{
  "dataset": "synthesized solo parts of chorales (CocoChorales)",
  "loss": "softmax",
  "text_encoder_layer_scale_init": 0.1,
  "residual_init": "zero_last",
  "lr_schedule": "constant"
}
Rows from block 2 of the text encoder, named by matrix and row number. Rows with one number belong to one attention dimension. Each number is 128 + 32 x the weight over its row's rms, rounded and kept within 0 to 255. All counts start at 0. Numbers have three digits each. After the name is the row's rms in percent of the matrix's.
# v: attention value (text_encoder.blocks.2.attn.v.weight, 320x320), inputs 108-161
# proj: attention output (text_encoder.blocks.2.attn.proj.weight, 320x320, transposed), outputs 108-161
v.38 113:134127090061171110147160053158090169127183124125081122107203149143067141098137107102126129129081118160147127156140114185138188128120076170065153208070173133121129
proj.38 104:108107114141198120152167150162175123094110089120137123139094175136173102171148135066111168159185126162115069102145091170077057105144126179161105159073087103088138
v.39 092:133141113141093109132174132038112122139121102151178114158188173144092110121143156159122160141124165127102098165124083064073128093138061099138153094188150106131131
proj.39 088:116108102131189087188111108167125134128169144084114049103013122076071102139118104099137104055146112177156111122083114122156144086084103186086108090126148150111066
v.40 115:146141104114081129166111101218162119141086092140167132162084067124061120093105154153135087177118158123077112124151155147169118112094163123165136119143107142145211
proj.40 102:165111120054163132125114124155173105114118185127204114124147114077108140117139159166108152111098088117125146147099129137094199112139133144113111160088104073073104
v.41 108:134102129179151134101118138122169173142172126127139159140156165167159140084115159169156160064165078099102131132138100137111175198155063155119108165151147078078104
proj.41 093:115131139114136151116129107152181107171153187141112130178085127110123170093119088103098113212166098160098137161156122126123139116140179075175093083121108146111181
v.42 106:057145093179075172152147114127170167108144109174136156056113134100085119119108159125133112082149070196139140175191122155097162150141127168159152125170155199126105
proj.42 088:150088089169137092112196162123124098118102139158149154062158132093092188136089104088068095125098140145112131128136179168107095106197148115142141106076151056107126
v.43 106:148119101106132109098082106121118123148090099134133138181093067147091127111167161079116054128087123075142054122167161126088069161156161111206102092139092128119255
proj.43 096:136079170104176145122071154143093141140174172128208104132203133133145057111067186116135124112109129126116149078099112126115171102115160172098196162149128153106084
v.44 104:169116093130125096122102130108122128078171148165183120093101114111115142123142121135121134058108115110128170107178116127138178145100123200094145119135137063151118
proj.44 092:147142114129183123113125133090095106144083145159126122149166125096102121095140094118110143155073121111158094153130181164077118136170165117227146178130114117171217
v.45 100:132169107116122112129175154202171179158150088113134138120090107160138161111125112099117103132155168155107078119132207126123162153114215124102136174094171101077150
proj.45 097:147108118161134208118136166120147111122116140159109164131129149103036118120105086136092133187156117125134114147074157161129107073138123057186126097138143081126164
v.46 112:086146115135184159119086133145169122182143125148105150087101131182130158138159159106156083142107108130164165101132092156200095125116161142220100158140091167099109
proj.46 103:168143141150147156146143179171122104100145170160131149112107123136075139085078126117129109198131135159116053055094160169138157126144131086114168166127131160091184
v.47 109:110087156145123089120165073171094172133146187157104083125170198132141078134117163111125151088149103136235134148157086110110140112113127127127147175103061071134116
proj.47 101:129162131102107136144188093124167138127142150142106169122105122165095123093095136094115133152151086135093126143113166094146146155097108108134132081142119116132141
v.48 092:122149147123149071136166081099054178133124174193096075136076171068143201132076071125111099134112175112098140122123119200158169132135136167100132127158152161133183
proj.48 096:169117113100115147141093102170150121145169077095079138127096130152145150077132072183166127136090135069164155081096113126092124082151182071190124137121111080142141
v.49 090:141127161097104113136100118097106117087147096068196140141138116181105097181138169117186099172181141130128085116098099117115117120152108100136105051171093160154139
proj.49 098:084154111196150182084146106052146131148145134135163111093146214122191141141191158087099176149107115101135118169096060076093182147152105112112090118132148126070072
v.50 099:163113141100109084121128081169146112147120098100130165141168120179140138174111142182085167174138124158204092164100116089129120104125103056148107111144121084132137
proj.50 097:139107042183171154144138107115133084126142185151083116051067152122091119097125128129128072124173135163148155087076086123112165126109198171095131109145140122144173
v.51 114:160143124074146131106117172122135141148121096056097102065136187090071088123167116158095112099110065118119196102152157127138137145119151156088141122151124176120069
proj.51 103:124132148125115077123106150135120138113126111098106098110146114156181153132117177059116160134095123102148069137127152089135154122166112124093138111063071135151086
v.52 093:138140168118095102107093132194179128107139174142114083139102087169192147164115122119184142090119153136146064167088099158155163082085124175141142135162148106125101
proj.52 094:129120109184110121162140151100139162106215124145123117105133128167136149144110097137135080155107165077139113100127147130146160101154184130131062083129131152122124
v.53 088:091144149152131155121075093130151096154102126065142095140044067085088135129157179167145145121155145126145099078101103162162149137100115094147139056130075123175136
proj.53 096:155163143123127077144163162121160107148108096100145167136116090101161125133107122107142100172145139125110132122175170092153089154106179095109130072169103137120110
v.54 102:035121119142119125115130062129132178143128125095149160091131097102177160144126101160139137144074087118085167156141141133094111098104151153102104091137136135118133
proj.54 106:164081088107146156100130121128119132130133183124096126148131154136055107146096125107130203114125133135086164100127106146178173139125118169104104129133082118116144
v.55 093:059150141125093168122078116094114151136137106154183088199117025134069104079119120123170215115101132104166099091134152114202129099139158044136126138129126133142139
proj.55 101:109123136125098061105162175172099125155128094130139159151096128096096138089167105137140135157127142111136102158107141118086090127095129086174174146119157128121127
v.56 088:130167095093118123047151140157122182111186133103148090122102084135086171127098112105151091156099119135176124137118090150148130112125160146147134099162143093112124
proj.56 098:152134118077091147163119179200109165152095135147121140123128113135118123110117125139107128184085131095118092166131110078143112063050181104147118110108150141097139
v.57 105:059097120154169155114119099083103106169134113109078173117146144095081095097154107122154122081104152148072186125197144186082158122097108093121128174103103172156178
proj.57 114:097116075096153118097088147133145101122101165188137139137166123123101104162052149103146162077104120106156132099124096171152143142131100193126136168181138082105122
v.58 095:169178114124126124176112117136128153118108206126167104144107085153084164128064121217089153134170096084106108142165138148154110117125142100086141114140049137184082
proj.58 094:088115144118067120131127067145091120119104069104116142140129164095131101116217064095175095095139178131161112125122193135116137167113119107156118154151154079101140
v.59 093:162103088090099079135141158108145152141121109109197197151113094190109178099135187084177121212096118171187132130098103096126111148116100071117103146133153162133134
proj.59 085:178138162111142153095173098139110113187188112169089123161121145144155107159122116073047109129172119145122181144108106115102166138065111175175150155158123092119113
v.60 079:111160094132047167114154080121092163141196167073133119121137128151152137129106156108154185162108104131210129124104097123107093150161130136128155177145133144154121
proj.60 091:187138112143146117084179097049200141143120160144142123092178194146136097180150151076124176150141118152080165106111100085120169122141169163081134119133125158118141
v.61 103:182137123097109105128122165182113133104129169088157128136138126135139097156103141150130143169115183134145130185103114176093133094123089108106149121131133146052123
proj.61 105:123155085150187144167113155141095202198153164159086118115156078122140130121081126142123117157145090075162126085120094169111090143071145119146120085161108146191126
v.62 089:162125098172120117088133210172130141113113106126153142136107085145122120087093142098146107140104110115157145145150190190111156122107127140058114190148133146138168
proj.62 090:164197085149137098162132159109184184141154131153103121186168154121083120184101139091174136137160115123106170104146111135116142119136141118137060127086152146139132
v.63 103:150108156148145132058096084105135091139112129081182109099092089109143140121100105127169224087143140106092151107107154087138078141142077164115167104136125129143069
proj.63 100:121127100116106132093107056110133162128114148148115202155096187160118113176124139100103089172212170137088156169173131187148153128136132118107132149133148174122172
v.64 094:145153117159106122173152084128140117130143095134156133131179157081158194106139061142168164018115138152130097121123126163108121130098130104134121081088127130136154
proj.64 097:152116116173156154098162133073149103151154104123143081110158096167087099195192115130129078132136161148170189146155125100137109127138157190121149082155181104124079
v.65 110:171167107163171117109096101136131079152082204155128128127157158081139135091130107164111179125117099158117121066133075143141148087147103072141103138149059103117148
proj.65 107:130118165107145096065160145077153091130138132107125080106131135131091119122146080107125092142150132151139119092159084109165144146106118154111132159172173078137137
v.66 097:083138139175135084120143077189119116099160161107145160098129128072142114120185147104100152149136163092157146126118070092125089125145071116115176100118115126175100
proj.66 099:052190129130131075094116132129173138148091118117093150067071134180116134113097162170140093109090129108109112136154146138098156141133126053111137078154093114136153
v.67 097:053154124098161113170128160106182159189134141078198161122115130153121084158094069132134103064140113162141090074149126111163118098085134163067103161090165140119091
proj.67 087:168119150123152161156116147244167193147149158093111153160110116145081116132065148145083132148144122148148105138148109134145147124106122113150178098177135116111108
v.68 102:143114097117116162144066137164147135180165076172100134119089111211097140148090168117166129121103103115143107146127125090167166167076166139176093142125136093129101
proj.68 100:104188124126113150152109123140181096075089133108163064136142153119146146122147076065138177092114070104089119159160174124121114148137161158086199119117191192102154
v.69 089:117125137127142090150092132097221132156141164147181135189165114123167153134150144090150138156203128104152113135075090130097132068093154172124158101116150126117111
proj.69 088:168121157100081075085124111129115094113103100119124151101126145114081136149153157164133090164116110118093095139123150155125119145196100084165130118151107126178104
v.70 087:151162119050184106154172119108127088082129162099161087131165139031100145186079140110079153134111126126134182113127113139094120082178146089124203133116127152145116
proj.70 094:128218151104070117152136109092110170140119140208124087110140160151187189118156092164154142075133145092101101114091040166155122185158059134180102155144098077124177
v.71 096:115105136084101153137167166123150173208129103138154127087149146148105151128078159084070215100116142139190137071114122183155153147137166139132043175139143163182136
proj.71 100:109140137163061094091132081157135134100116131160173067097128142092082073141117090116145197160160145133180129121105180110170135153195132156117161093107148102118049
v.72 096:093109083107081124124154174138121173168087117094146135077161128088095164126090139067107124135151146160087124155140093168093125116125151109139093158095141126080141
proj.72 097:100132112151145164100078169162138061155196077105166077102101101166200108155182113075192137125135107094168102154102137111143132105094081210079106153175218124124118
v.73 113:177120087117187142121098115104071146110123148153156087150131122069132132043133131133071167180090102132167141069128109177128144105184148146119133177138111132149177
proj.73 098:121131115054179165092098146109173091114148164124140115147061186187143144121144110194170070117093143087157074160098128167145115182090132159094169104123136138120095
v.74 094:168122119131134146111121138124128180125136126174128182076031087078071117165150131210159123137114081153115152163133209151180102116148161119161088114122153165156100
proj.74 093:086106132127161139176100084178115180164106102127131118105129097161121088139132127088149098131205129083151062098135146119146159118195142162077111139131089172089127
v.75 109:122117119142145099144075126103106131132174164151103138130147120113150136102095163195097123209107131117058136153105194160099160104146118158116180073140162150138113
proj.75 105:112111123155086132101125112110125123073122102130141156127135112183114104133152086048136153121095168175152147146117119136125138135096156076121094142118109118152097
v.76 099:141120154155083134093124102093149055109104178145107153109115119102124111132153128132161131113121144093128147144136137078145086159125125117117117092169084118070082
proj.76 095:112119130093177084131077140117152129132113106105080156135128127137171211157149121168075074108089113122124153143091128035117080140138130147118105065151141147152155
v.77 116:100166122081156166061180075143099154090139155093094113161131211127162124102131090130115128113172146140019144078091103137086159070107153119074131138123172130101143
proj.77 108:110156136129121121133136096095187154120142090139103166147116066153052127099113115144133110179110124143164152159128072133154132108104116116136058178104125077172152
v.78 113:155205142173071142054135170048145111126114150161115174094105124120116107111172114148093177058164114071109131118158150127142106136088125152130084132128134147106111
proj.78 104:122141130151159118154103149107134119120115106149182113100073128134052164115080116152145073150050109093123132190157175134149093119140176139061155103147097130107183
v.79 095:109140130117137141120115112134103113132144141124110155124053130110126154113110112164153103108124149164124178054130139139139109075149126154132152185126109164113108
proj.79 094:109097141109186174144128139127144100147164117127148122111110089125104112169101106193186023090123072150202145234143094161206108111098118173092100132138143145048145
v.80 092:132201118161127176117139081085145131118071183184088116117109197078081091079137096123181148214121121167127141153160116166122165138124125132136115149097190170139175
proj.80 082:119071163119090148102119154159128106103124055136091100132135092124133085115077087091157091103114003123172131089098123200114134100133129059109170139155134121110157
v.81 111:061162137144108115099125167134076189113143143128088148121191139144116195137152151122125136103167120148135146108126136122155086144131185131178196154162148211139084
proj.81 110:079128073127146071134139117103152154124111175114161128127102084158104052120139173124135145168114153177118170112143178084093068162127099090114099170144102132141132
v.82 093:155123107165178076144191110127109133092137073092060089097080135131195146158133177152105126177089107141062142114124146166083146156171141102090171114125117132129128
proj.82 086:116156101175083115129128127155170146091130159116114154111079122159075109095137100111155145103080134126084154104109063080156157160118079202163111173138082143127112
v.83 097:139141140105173178151104061157143069131142148132104093141143146103190089109125127117189144109146081134140087129156099174098137135179127122142096129086106107097129
proj.83 098:148081172139057127109167137190084120121165081177068123162135128073117145180161087143083128135176066105136126130116082147129190079151113131097115059115179076109095
v.84 085:143120102082131078101126150180149138123087164149091057084130135107194140139128058111130148152102145100135126160143082164109129137070162177106154114139080162122133
proj.84 085:123124102106180124157075143093168095109189156177120187070075158156082108144166125085099061121136133149159175060172123090114131117141111121121088121120094106140073
v.85 092:118168102187161098150145138184200146106150099143083094135039145081135112091148091125184151131140111075055180150123108147093112152117101207122080096131131117196075
proj.85 086:184147141115162135150083045076211143136153130118114146096107116153080108196107095073093131131108088149077133138125112067114064102175186149160167124114162140150140
v.86 089:138166111101142095116103112153101132178147110165084143146165107129087131102124128068190074123122147056126144130108098077119087134126158133121107113142134151138183
proj.86 088:108144128132162115095120117088110186129100139120120135110186120155145138163040146179137121159111172115064096100110077161126109140092181115214112136107115061121155
v.87 085:091122062170126096103035097081146112116123126130161077146130139146113097125180121106092184131115145113096165136091123115080092171104170140124153152123127131086135
proj.87 083:148158137142086134092154113166096170083140170125078125103087163076151129132151141088111114115105165151092068105091118085084104180138099097100093123177135137125155
v.88 086:131163144086131087092128074175167199113138091141153133148077115150133126119110125050162062116146129117141148134143190129209118105143151125169108099126126104073197
proj.88 080:123116076139086110127071143154158117090122088137124141091145105089136173167073085179136127132061150119100144150082084131122107125114126185160086121057115137137110
v.89 093:144125134139139070162166124126052166127140175183070133139131127127112133154102058140140107093113114111107084150124112144131092139105095135177181100152141121170087
proj.89 089:097123143124132114125076111061112096122122156132181170114162098156117051109123152143124175131129194103067099194162181068131114095087092117156131141137146133107070
v.90 087:176087154104110130117098118150112190119086093079148085156160153173102139138135150180075114141122129082055143129115107126106156108161122161195082092161091100097151
proj.90 086:126162090085144143146108181087123097108140124156091092099112053071120182111140167180102066143111175154191132094143151111092094106120165136142179126171092162157058
v.91 123:209110081155203073118150193095104138100151126168127183145147092150098096130117163108124143172117172139138170118134178112083181095121147099111140168138104103142113
proj.91 124:081130159150113153089129163056208100107114166096140183119148105087121189139143174161124118137127169144204123110142134099136125116077146133152169149141114171099141
v.92 090:170061117110078127136096134091192129160123179110124143166111066100150105127115179210096155150055139142163113146109144074195108133141145106090102150137131144072090
proj.92 089:182152124129122126127133121175091120147141105143125138136138107123119175124149064091143122111155084123182134097140149164131118108106114070159188104118150154142099
v.93 097:144128126145113149152168108104122121114151137161122100132146126088116115125128137178102078165105129136164119146107122140170168103104130127099160114123153155117125
proj.93 099:061117098177128129101118096108101169165146133177096117127139137200081142099111160161160144154099150132077119149180189160142135159160115152105122124109145158175098
v.94 105:163095165173091113190142068090141051094149101111093115094138193152118116132079101140101107128148083130123154099098146128076119138154096145079132123167113104130161
proj.94 097:131128117168164113119166119172212146138141109132148099124149043059163121156156197160056113100092104135100099104118093098138136140074174106181134143132128132100126
v.95 090:083114091096119111158055025134150081158109125148113103134202123065137164170174085170107088137155123133126084131128133170172130128043121190129126149095047127116072
proj.95 091:182121137075122078110102147160156157191145097155139135137106116141152085125162113108128093093189080141137082072130129074140150151166134103145127109148162094068139
v.96 075:095090143171152163203157120112087144165127108090107158059127139100093121146134108136114153183151142082152119140144145149166108125118117132109102093127165165149026
proj.96 084:102132194154115168136115159121092139145156124172048072106126124112162122075125215154152122137090107144107123149146142147079106121146107101136101060144125099151146
v.97 087:189124140164121142134124173132177128151162089121072111139150044158145148148114152017107177181109119104120112147160089115078126090161121085134187129081152101110109
proj.97 085:112167093118102151104131125080148104094123148100101109113115167078203088126141096153189137106145159175104083107095107127163096169129112145096111081139139118043099
v.98 088:136155131108103113114087080165123113048145158111151169110113186119154121132098118145148134128091117147187181153070077066080139112127088151088120163164125084203114
proj.98 092:125115151123136078091066111105174173155133134136132072086098119125142100183144088119118127122067151102114174124142147116086169092125126129130073080153160143155134
v.99 092:108122134117140129152108141151112109087112121116146085184098145131140148145155103182114077086109096120132139130126084159146119162144097131185114183117099122154073
proj.99 092:184083142134086134099178173158154133148146121119172129092092173114136160144123103144150118150103164111120153145155161108122150142124081143100153138067115158084168
v.100 082:116176186191156107113102093153125088134165140104070142149151194115125157132159081129112121137121136128167103130177163099115163055101118148103096115161125118100127
proj.100 089:093169202127103093163114173129144178099121186085153137094130139120122120152105116136124169122099094101161118086113121105126137119097132068134127173102125113107110
v.101 085:091156148125093133119159142198143142170127115153132104093073107125127086121168126127221130121121132185070143095143113122079152088097131140045119095143058145152070
proj.101 097:111138146130184163136179171111134104105182081089089135105142074143134127112146231086119074097136171155167123123142143087104114138094124104093100067113168180135076
v.102 109:147113150144194135139170126122152192095142061133140159106142098124132151132132132152136090094143114160152110151157130172147083135126120143134144129155089193127122
proj.102 110:108124136136115193071095071044142148149170119123109054114135079111112099123114137138120122101105113105125083161109109133105162081089098149118120194128148099150114
v.103 081:112110108092121084162141114200137038089126090125063071147128099117148137143115139114179147134133128118110103128128134107087107130103144111081103127125117086152173
proj.103 088:132196122100121118127072136063124142091105173065109171135107131129117077118150122116110175126132144108133165127146142067135130123113108119113116104125155141054107
v.104 081:123152128193116077115134124186139093179169142114114131189152154113072109108181087089148169102145119160125168147142107126125149105166122087137150183092118138135160
proj.104 098:139151141168161148075089125105132195090144105164121096136175104128119100093108154153141157046088108072115058115107077157115191106135147125158127143157104190105100
v.105 084:139141162154150124155162109144113123107175134117099101160167111093094150131107105082163196128089128084153139128141104130191128131104095134085202105117127147197126
proj.105 092:141083130152155071163136127151110190178128119131117132163114125141087100169138118190104161153091130101179122121138139116055125085096136099120122115123148131188112
v.106 075:165140157120107129143104154100120087141135126152120130139141141146135113141072116113142079149118091095181101156110106126161153162125123134155114159130124079105113
proj.106 083:115093085124178146115103078107134153170121137147081089133161099137105157133180139120071181118144115188125122123144120170110131112167097171082184155132032143143205
v.107 101:136140149199162130163162068106148200122098090138123134141136099118112132146116091115115131133148122115174094134203186133133095097129124162076168066118097176198087
proj.107 102:121159130132136119092108110150145142132175139144087119075149142131119141115102163135161214125168108151146094156123111118117127059115173075140150175107180144150108
v.108 093:162116145194126194168081104112161133101140157133185143163136152128140177082119127178086128126106170152163115172166123101103076165106138129124121175113131145124128
proj.108 101:192106149176185141118134160135199125104182149099116074124083127136174140165104145127119069138140116147129123114183186158053191167115142196117197140096154118157125
v.109 073:105138122082147156091082155117116136191068107089113144065133136130144092097150081103117138123156131053096113094145153134094179129101127166213130085103134157143114
proj.109 086:151066127149172114136070144149129108202203128206118100129137143125124089126069164150099091145110118164116084146150122144123144134071176184174120113144137112115098
v.110 076:106150132156215095143081083080155146118080102117127195168133154110187155117134118163118129140127181102122072187175123179182148141094124144089127136168118115205172
proj.110 086:106153098145123097126161141213092142144150193123116146108111157120164130158116130123091104132132148156127171109107126107086171124111118094110115133109095080198083
v.111 082:121131136189124128135139125131111161141129119159195183137161135113096095125089110186130154090098135154170147162073166126122115163068095172153171043117088163142099
proj.111 088:101076186144129133117110075151124146105138132149107120103094114176092123060182135089107081132064159130156156116198160140109193092119184148139078125139177163165113
v.112 098:141112149120084225092108134153171185080142162163097101131104137137187121128093115108124103071205054136144116168133166077135130137125093149145111166157151194167120
proj.112 101:086113130143059143166160097127160101202156122113174141139123107125133142098166142121155138109106170035153114135202118117155045184140089064162047127152110110126072
v.113 090:161084137151095135104130148144146173122158120150137055090094149123150114077129144147137137213203162135095127155118112126136138186122148138125132115123143106166102
proj.113 085:122120125163161159176108145111147093164116123073150160155160123085159206136105130193073095086111152125140152138211139147097120175154082110159101126149103129129178
v.114 088:127104198091170066083132124093156116089140098097157115087123169121128122168140198127146124149140123091116107152094124156120081102207084150094159065139154070128138
proj.114 100:141148072140132087139120158134057143109089169132113131107130110096142170134133107201056109131183166150116185140117092077216102168117117193103131103128105132161119
v.115 109:177135157147151170145175122122119103082088121159072207139112096129132121070155088087152093111089098140099108080151212179129121112093169126153134115092103136117110
proj.115 118:120184129179072096089207164171116109098131099113146067171082072132119124148134038073117102099125135130145112151084104122177101120078152167142180171128137080134102
v.116 093:138116125115170146146116165129160129125064138129113111164160101130164147094087101135127097096118116051135093124143132150123102113062095158045162129049125133099067
proj.116 094:080162111143156121085197154096093099102120136183098096131084201123116134201221105116121110099115081123163146095138106160106128093118165117128107177060118132107159
v.117 094:102114113099060118077177107107129088148066150112081115152128088178078092122152155124094127172118173120134145132103107076201123120106131160156124160088084148088118
proj.117 105:159122114145160155112136122126107058126092158081120138171095146092182149096133113111154157166122100161090099094201112048124111189185092145068178071138135177086131
v.118 090:116143197130046165130124163122171106140160107168098076104095097091158090104102119145175172100157107139119122090153142133173101149177125185137143141080162073162076
proj.118 090:109128143149120117077180069161156072180148098129169169149150087115149150130130109110038077157133150134152054172181167141107167128109149147112135133143143112157170
v.119 091:132110105121158210139167202077154133106160114101124093061141125139190122157098124111159058098116137159147077095130140122111103132081161146122123128167151116164078
proj.119 091:065139119174110124126130140133130114112136145136103116140076102143143179159166116123066121103116122128126136146136133100129174078099162045165117160113076131145069
v.120 092:142124156104137136138117116133179097127143108133115206134078154162161116097161138137125136183096106110084111148102130081124135137137081112062104121086170046088174
proj.120 091:178127114152129153108114188165138068157119150177052054037112148094152184167133159107148141156205096108091172125123130057110097125170145149104152103130114120116082
v.121 095:139104064112148135094126172109106134158163124158181138136157111110121167148154080066091109087083071097164167124079135132153090187185127186139167080087157146160132
proj.121 093:104150139130070129145147093123104166092130115112144118154139066129113121098093173134189138113119190074236132138139131135087087154121118137155113174153125136154120
v.122 110:151146140132173131124158163120156110102144157123151150157137137190125127126153141128131136153128192143102139175148086170156179149162191163166151100139152148151146
proj.122 120:158123098114156090133089087158084166114151174111116150155152109089106121134039148198155161144123087140084154132114169089155128103107117123116139088113141170121172
v.123 113:100162152121091099164125153180149176185140089113102191178120142169098143123081089189144104104154144079120164149085173131192097176103154102165130138161108133121124
proj.123 116:148195086112110159123125089137150086148151131113129099148167072143212148181128094113161133091122149181167145161159147137167101114175114157088089149084138160082163
v.124 092:157119109152097097142135138102100130079167099152105200124107097177067151104116168120147058160088078141120140135119114134131172135149125118124126114079122135150190
proj.124 090:116135147133085104138150112178062145171101102080164088197146129083136127159099159151139113160160159150211126121059152128134140094126095171122088184133150100116107
v.125 097:161122085130151154105176064113120090089125172078183176133132103147120090137062095139091168167153130194134119148102124133130100094115147088073123140190158146124144
proj.125 103:175022159117135143167069181123163176145166122095183162163086079153131113076125124088115183184158147103094078136115118113134112179164106133143120127129111186194089
v.126 091:136101111166105092134149130138048145082144097159128081097101127113139153094103161117110127036147125189140183115053092167111086115135119143099098112132089189138102
proj.126 097:126103107143127145147027119187164118149134062100106128169096093101018095143127181139138186123113146125134172129130137122138126139106099100145104162135121154203151
v.127 112:145092140088164190138153106103181126195148113147141060079096137079182126132128101104112120191127106194103089145153117116093062132123147124052101147168156143108060
proj.127 106:114092199167151134130113161100157081157111178129113151101074166126172119131148088142143138138118105138037118155110129118135128073129166099174118077149124118119029
v.128 140:107165151189100131059123147198133090116164096124170161114113103190164184167139086115130102179146164123126122114142148099128116192100131105100155078139137103097145
proj.128 133:149098110115165121124149174103110101087106093105094161089140186108143103145142166142101133148163077153154127102157092153127188128156137179118130149151100123193133
v.129 123:057077140141066129114112141094124070099136117135167060202115087070107119118075088132080154142081137188132169164139134110151121145156136146112152111135100157109095
proj.129 121:089151096178143106149142142116133060179148164160097166104143131143117116137175140151102152104107180063128150103100092084118148125148114116179191087137122109087160
v.130 120:149121126144131094121151116149130105077093184142063135090100083147108129150105177123170127105133113141127115098163112181070092132165153165092132101102148093099148
proj.130 112:153154145147122106147062098154146138145166131129141102139188096094120146103090073110152155106150069184134161139130165171131126101140147121097134170102126118120121
v.131 127:123127113155173112112075141137133143116139122122101189090159155156137082158151113112119101089132149124184122105100114094113085153179098109173189131160099105171117
proj.131 143:178105143108104149118102131116130133112103131155150087175129071156066167070145096130112113167168149145136118133088145148144153143163167080068097093044140164146173
v.132 109:103122122147137138089131119105116155119183162150084141061148099163152146175145132093100037130130145179091127105143088158120153112178191126111135150103156201109146
proj.132 107:141115141172119183115112097143125121148102110157105069173097119188124155109109078147115118149159111113169066122095112145131133204110092056128130092179132132124167
v.133 119:075088110120093111165152083133144113150191091124155176053132130185179164131190121138121130172146088177124130127090167042132085158133113084149096157141131060125135
proj.133 116:092191120103137121121132112150114161124126109110054127122155122187113113112125159106140074135102043079153114203109147085093167146103165077183131122121121124178118
v.134 115:166162186117067170117120180123153069149076106140127125106136139150108134158135164111142166097161128175106075089116144168135075143136093176169122108136101100147093
proj.134 112:166130139054145111117186091076159104138099108094115063087147222115134123172116143151083091123126081125172161076183164107165120155111155090102163059184147189139107
v.135 139:107091173114111109168144153128139155156154103107179088099139071182184108090150134128118144156090142167115112133129107085085135141103132159073053143075187114079143
proj.135 126:094122135099138062088176070108103139103104085121083180140184120162079085075108170128123041172119167144130147186131110080161082117087128148165090152146097096171190
v.136 108:198147055092101120105076149100115096088116148136096052164152085089081103095114152129100104113099098163150146125158106118145122110147132159129137061177107137145117
proj.136 114:151202076132110173127153114110074147199118131112131148057099143123111103132140079160144142125143200161132148053155071123146148154091071176179135146146160104138116
v.137 118:147105187147183124165095133116110065130116158112103103117201135161055105123182146153157093147138129097218172153121062097129128092111115105171149110166084143140156
proj.137 106:146147104162158071081126173143150109128091104176132104171098106119120119133133070108097148153181145112130108093084150144151141134111104183118161098032116113198162
v.138 135:153166114186175128133153125146144133103132115094174161092105157183176095149118114113150129086140124117129098189119086089096117106116163134153112156167156060127129
proj.138 133:144165102101064122093086163162099159107154102118140127103121131088112140079134134172192139074120072128158184199149049151140128141167147151122115157161147104072146
v.139 105:131138119085106109113113104122148156188178112117035154083150181160187161122148139073112082151177067146094093185176150090144075124053059163205107152124140134137130
proj.139 107:110138128099080100108146155148117144114116076097125132132112110179077176134126182142167086118072040103125166135143156101086154051134152092121098083153116126151130
v.140 124:135185107120175156104159167094135194132126124144128142110067109152158184149150090161136210085184164105095077083128152172063176145115094093102118099089119121164124
proj.140 118:182135132139098087138159127043153132122132173110098147114150112122123162103047151079150172146172093154118116110123068098145167102162164162126085140096155182152070
v.141 127:083138084134121108082150124127117123121183105107146083053142144164145111125133150114135113177097115201164168105105094159138116147111204187171135105155148141147139
proj.141 118:097171120148103100112177178141129134130134067128089160184100043116123097163168114107136052119114138063154146182128076138134156115126137155109155101133096113055220
v.142 115:174174117149089120155113153133131105129142130124102144144155150074159125115122124150135148164118189107154099177176134115090148148105096167134204105154097062096129
proj.142 119:123152076086115124172100172141083119149161117120145159066113152114172100140183170156158126136073129102165166164156106115124157110194135120132151126161198110075138
v.143 112:157138142077151159127156126100093111077107127087170123118172093073174095067134151122153177136106165134062089144134110155123109109151161134088126157171141120109101
proj.143 101:136142113122147113119121096186089159143110137085135152124140144139150098128125124114135104122154178157195117096106125068152046115156115158145101160153179117094130
v.144 092:136158096128101184098140122116175080156090100129085097100103104099101127161157150160164166097074132080193105095160113121144155187094099110077119133179133114146112
proj.144 100:143096192101131195121078141168140115137112114124152109116116101094109147129089126121131115106174163176119099109163198127105163140152183110082069166150150191089088
v.145 092:133131113196093091112127098132149054111135127187115143129108134134142114147135145091097135109132126144127133102097159106148146107175086143078134168108118080151183
proj.145 096:155165130077118115119122133118170146153140159128095154107045094146134124130141125195067130154085113094154101117113086125068112173151134123117060094153097117191144
v.146 095:163124115138171142161119139134148123166058108082109117159171106157109135148126158088147126167084126139157157150119109084129124045130084165133105164146156158076174
proj.146 094:123120108141145159117139177131114113064128113148149135048135092172101181148127123134132165167136103178063114075165119121145120130119147115154154160147128118118104
v.147 101:110150168172180103056168125131149075088170104137140147156076085125109133145124165154128170129139108152116139124124155112093106118115149169121109113148086132202138
proj.147 105:063157155069139147177114117168108152137089123165091076173042125102124107148135169183122102101166108150122108105125149166088160113113135165131100108138139088119123
v.148 082:144092111129114107135134098115110118095131095080054113124130131158145133089112150105142126163131087171093109122173145120148069168092081139165157153122090121138143
proj.148 101:125161097084153157136154121142129099118147123165168121128091129129141123199090154149103115140112107186144124128154165080069093099122166140166118153110085094115138
v.149 110:139153129150168112093182141094171136136107125175135139160112129111094136123115115110159127170133140079143124168145136157118192145107135101141092085151128147183135
proj.149 104:150106101098090153136085126181125155131096122180149033150099222091145157106136114150134178137117098135149134133134124136143081139114118133105164135107125153158120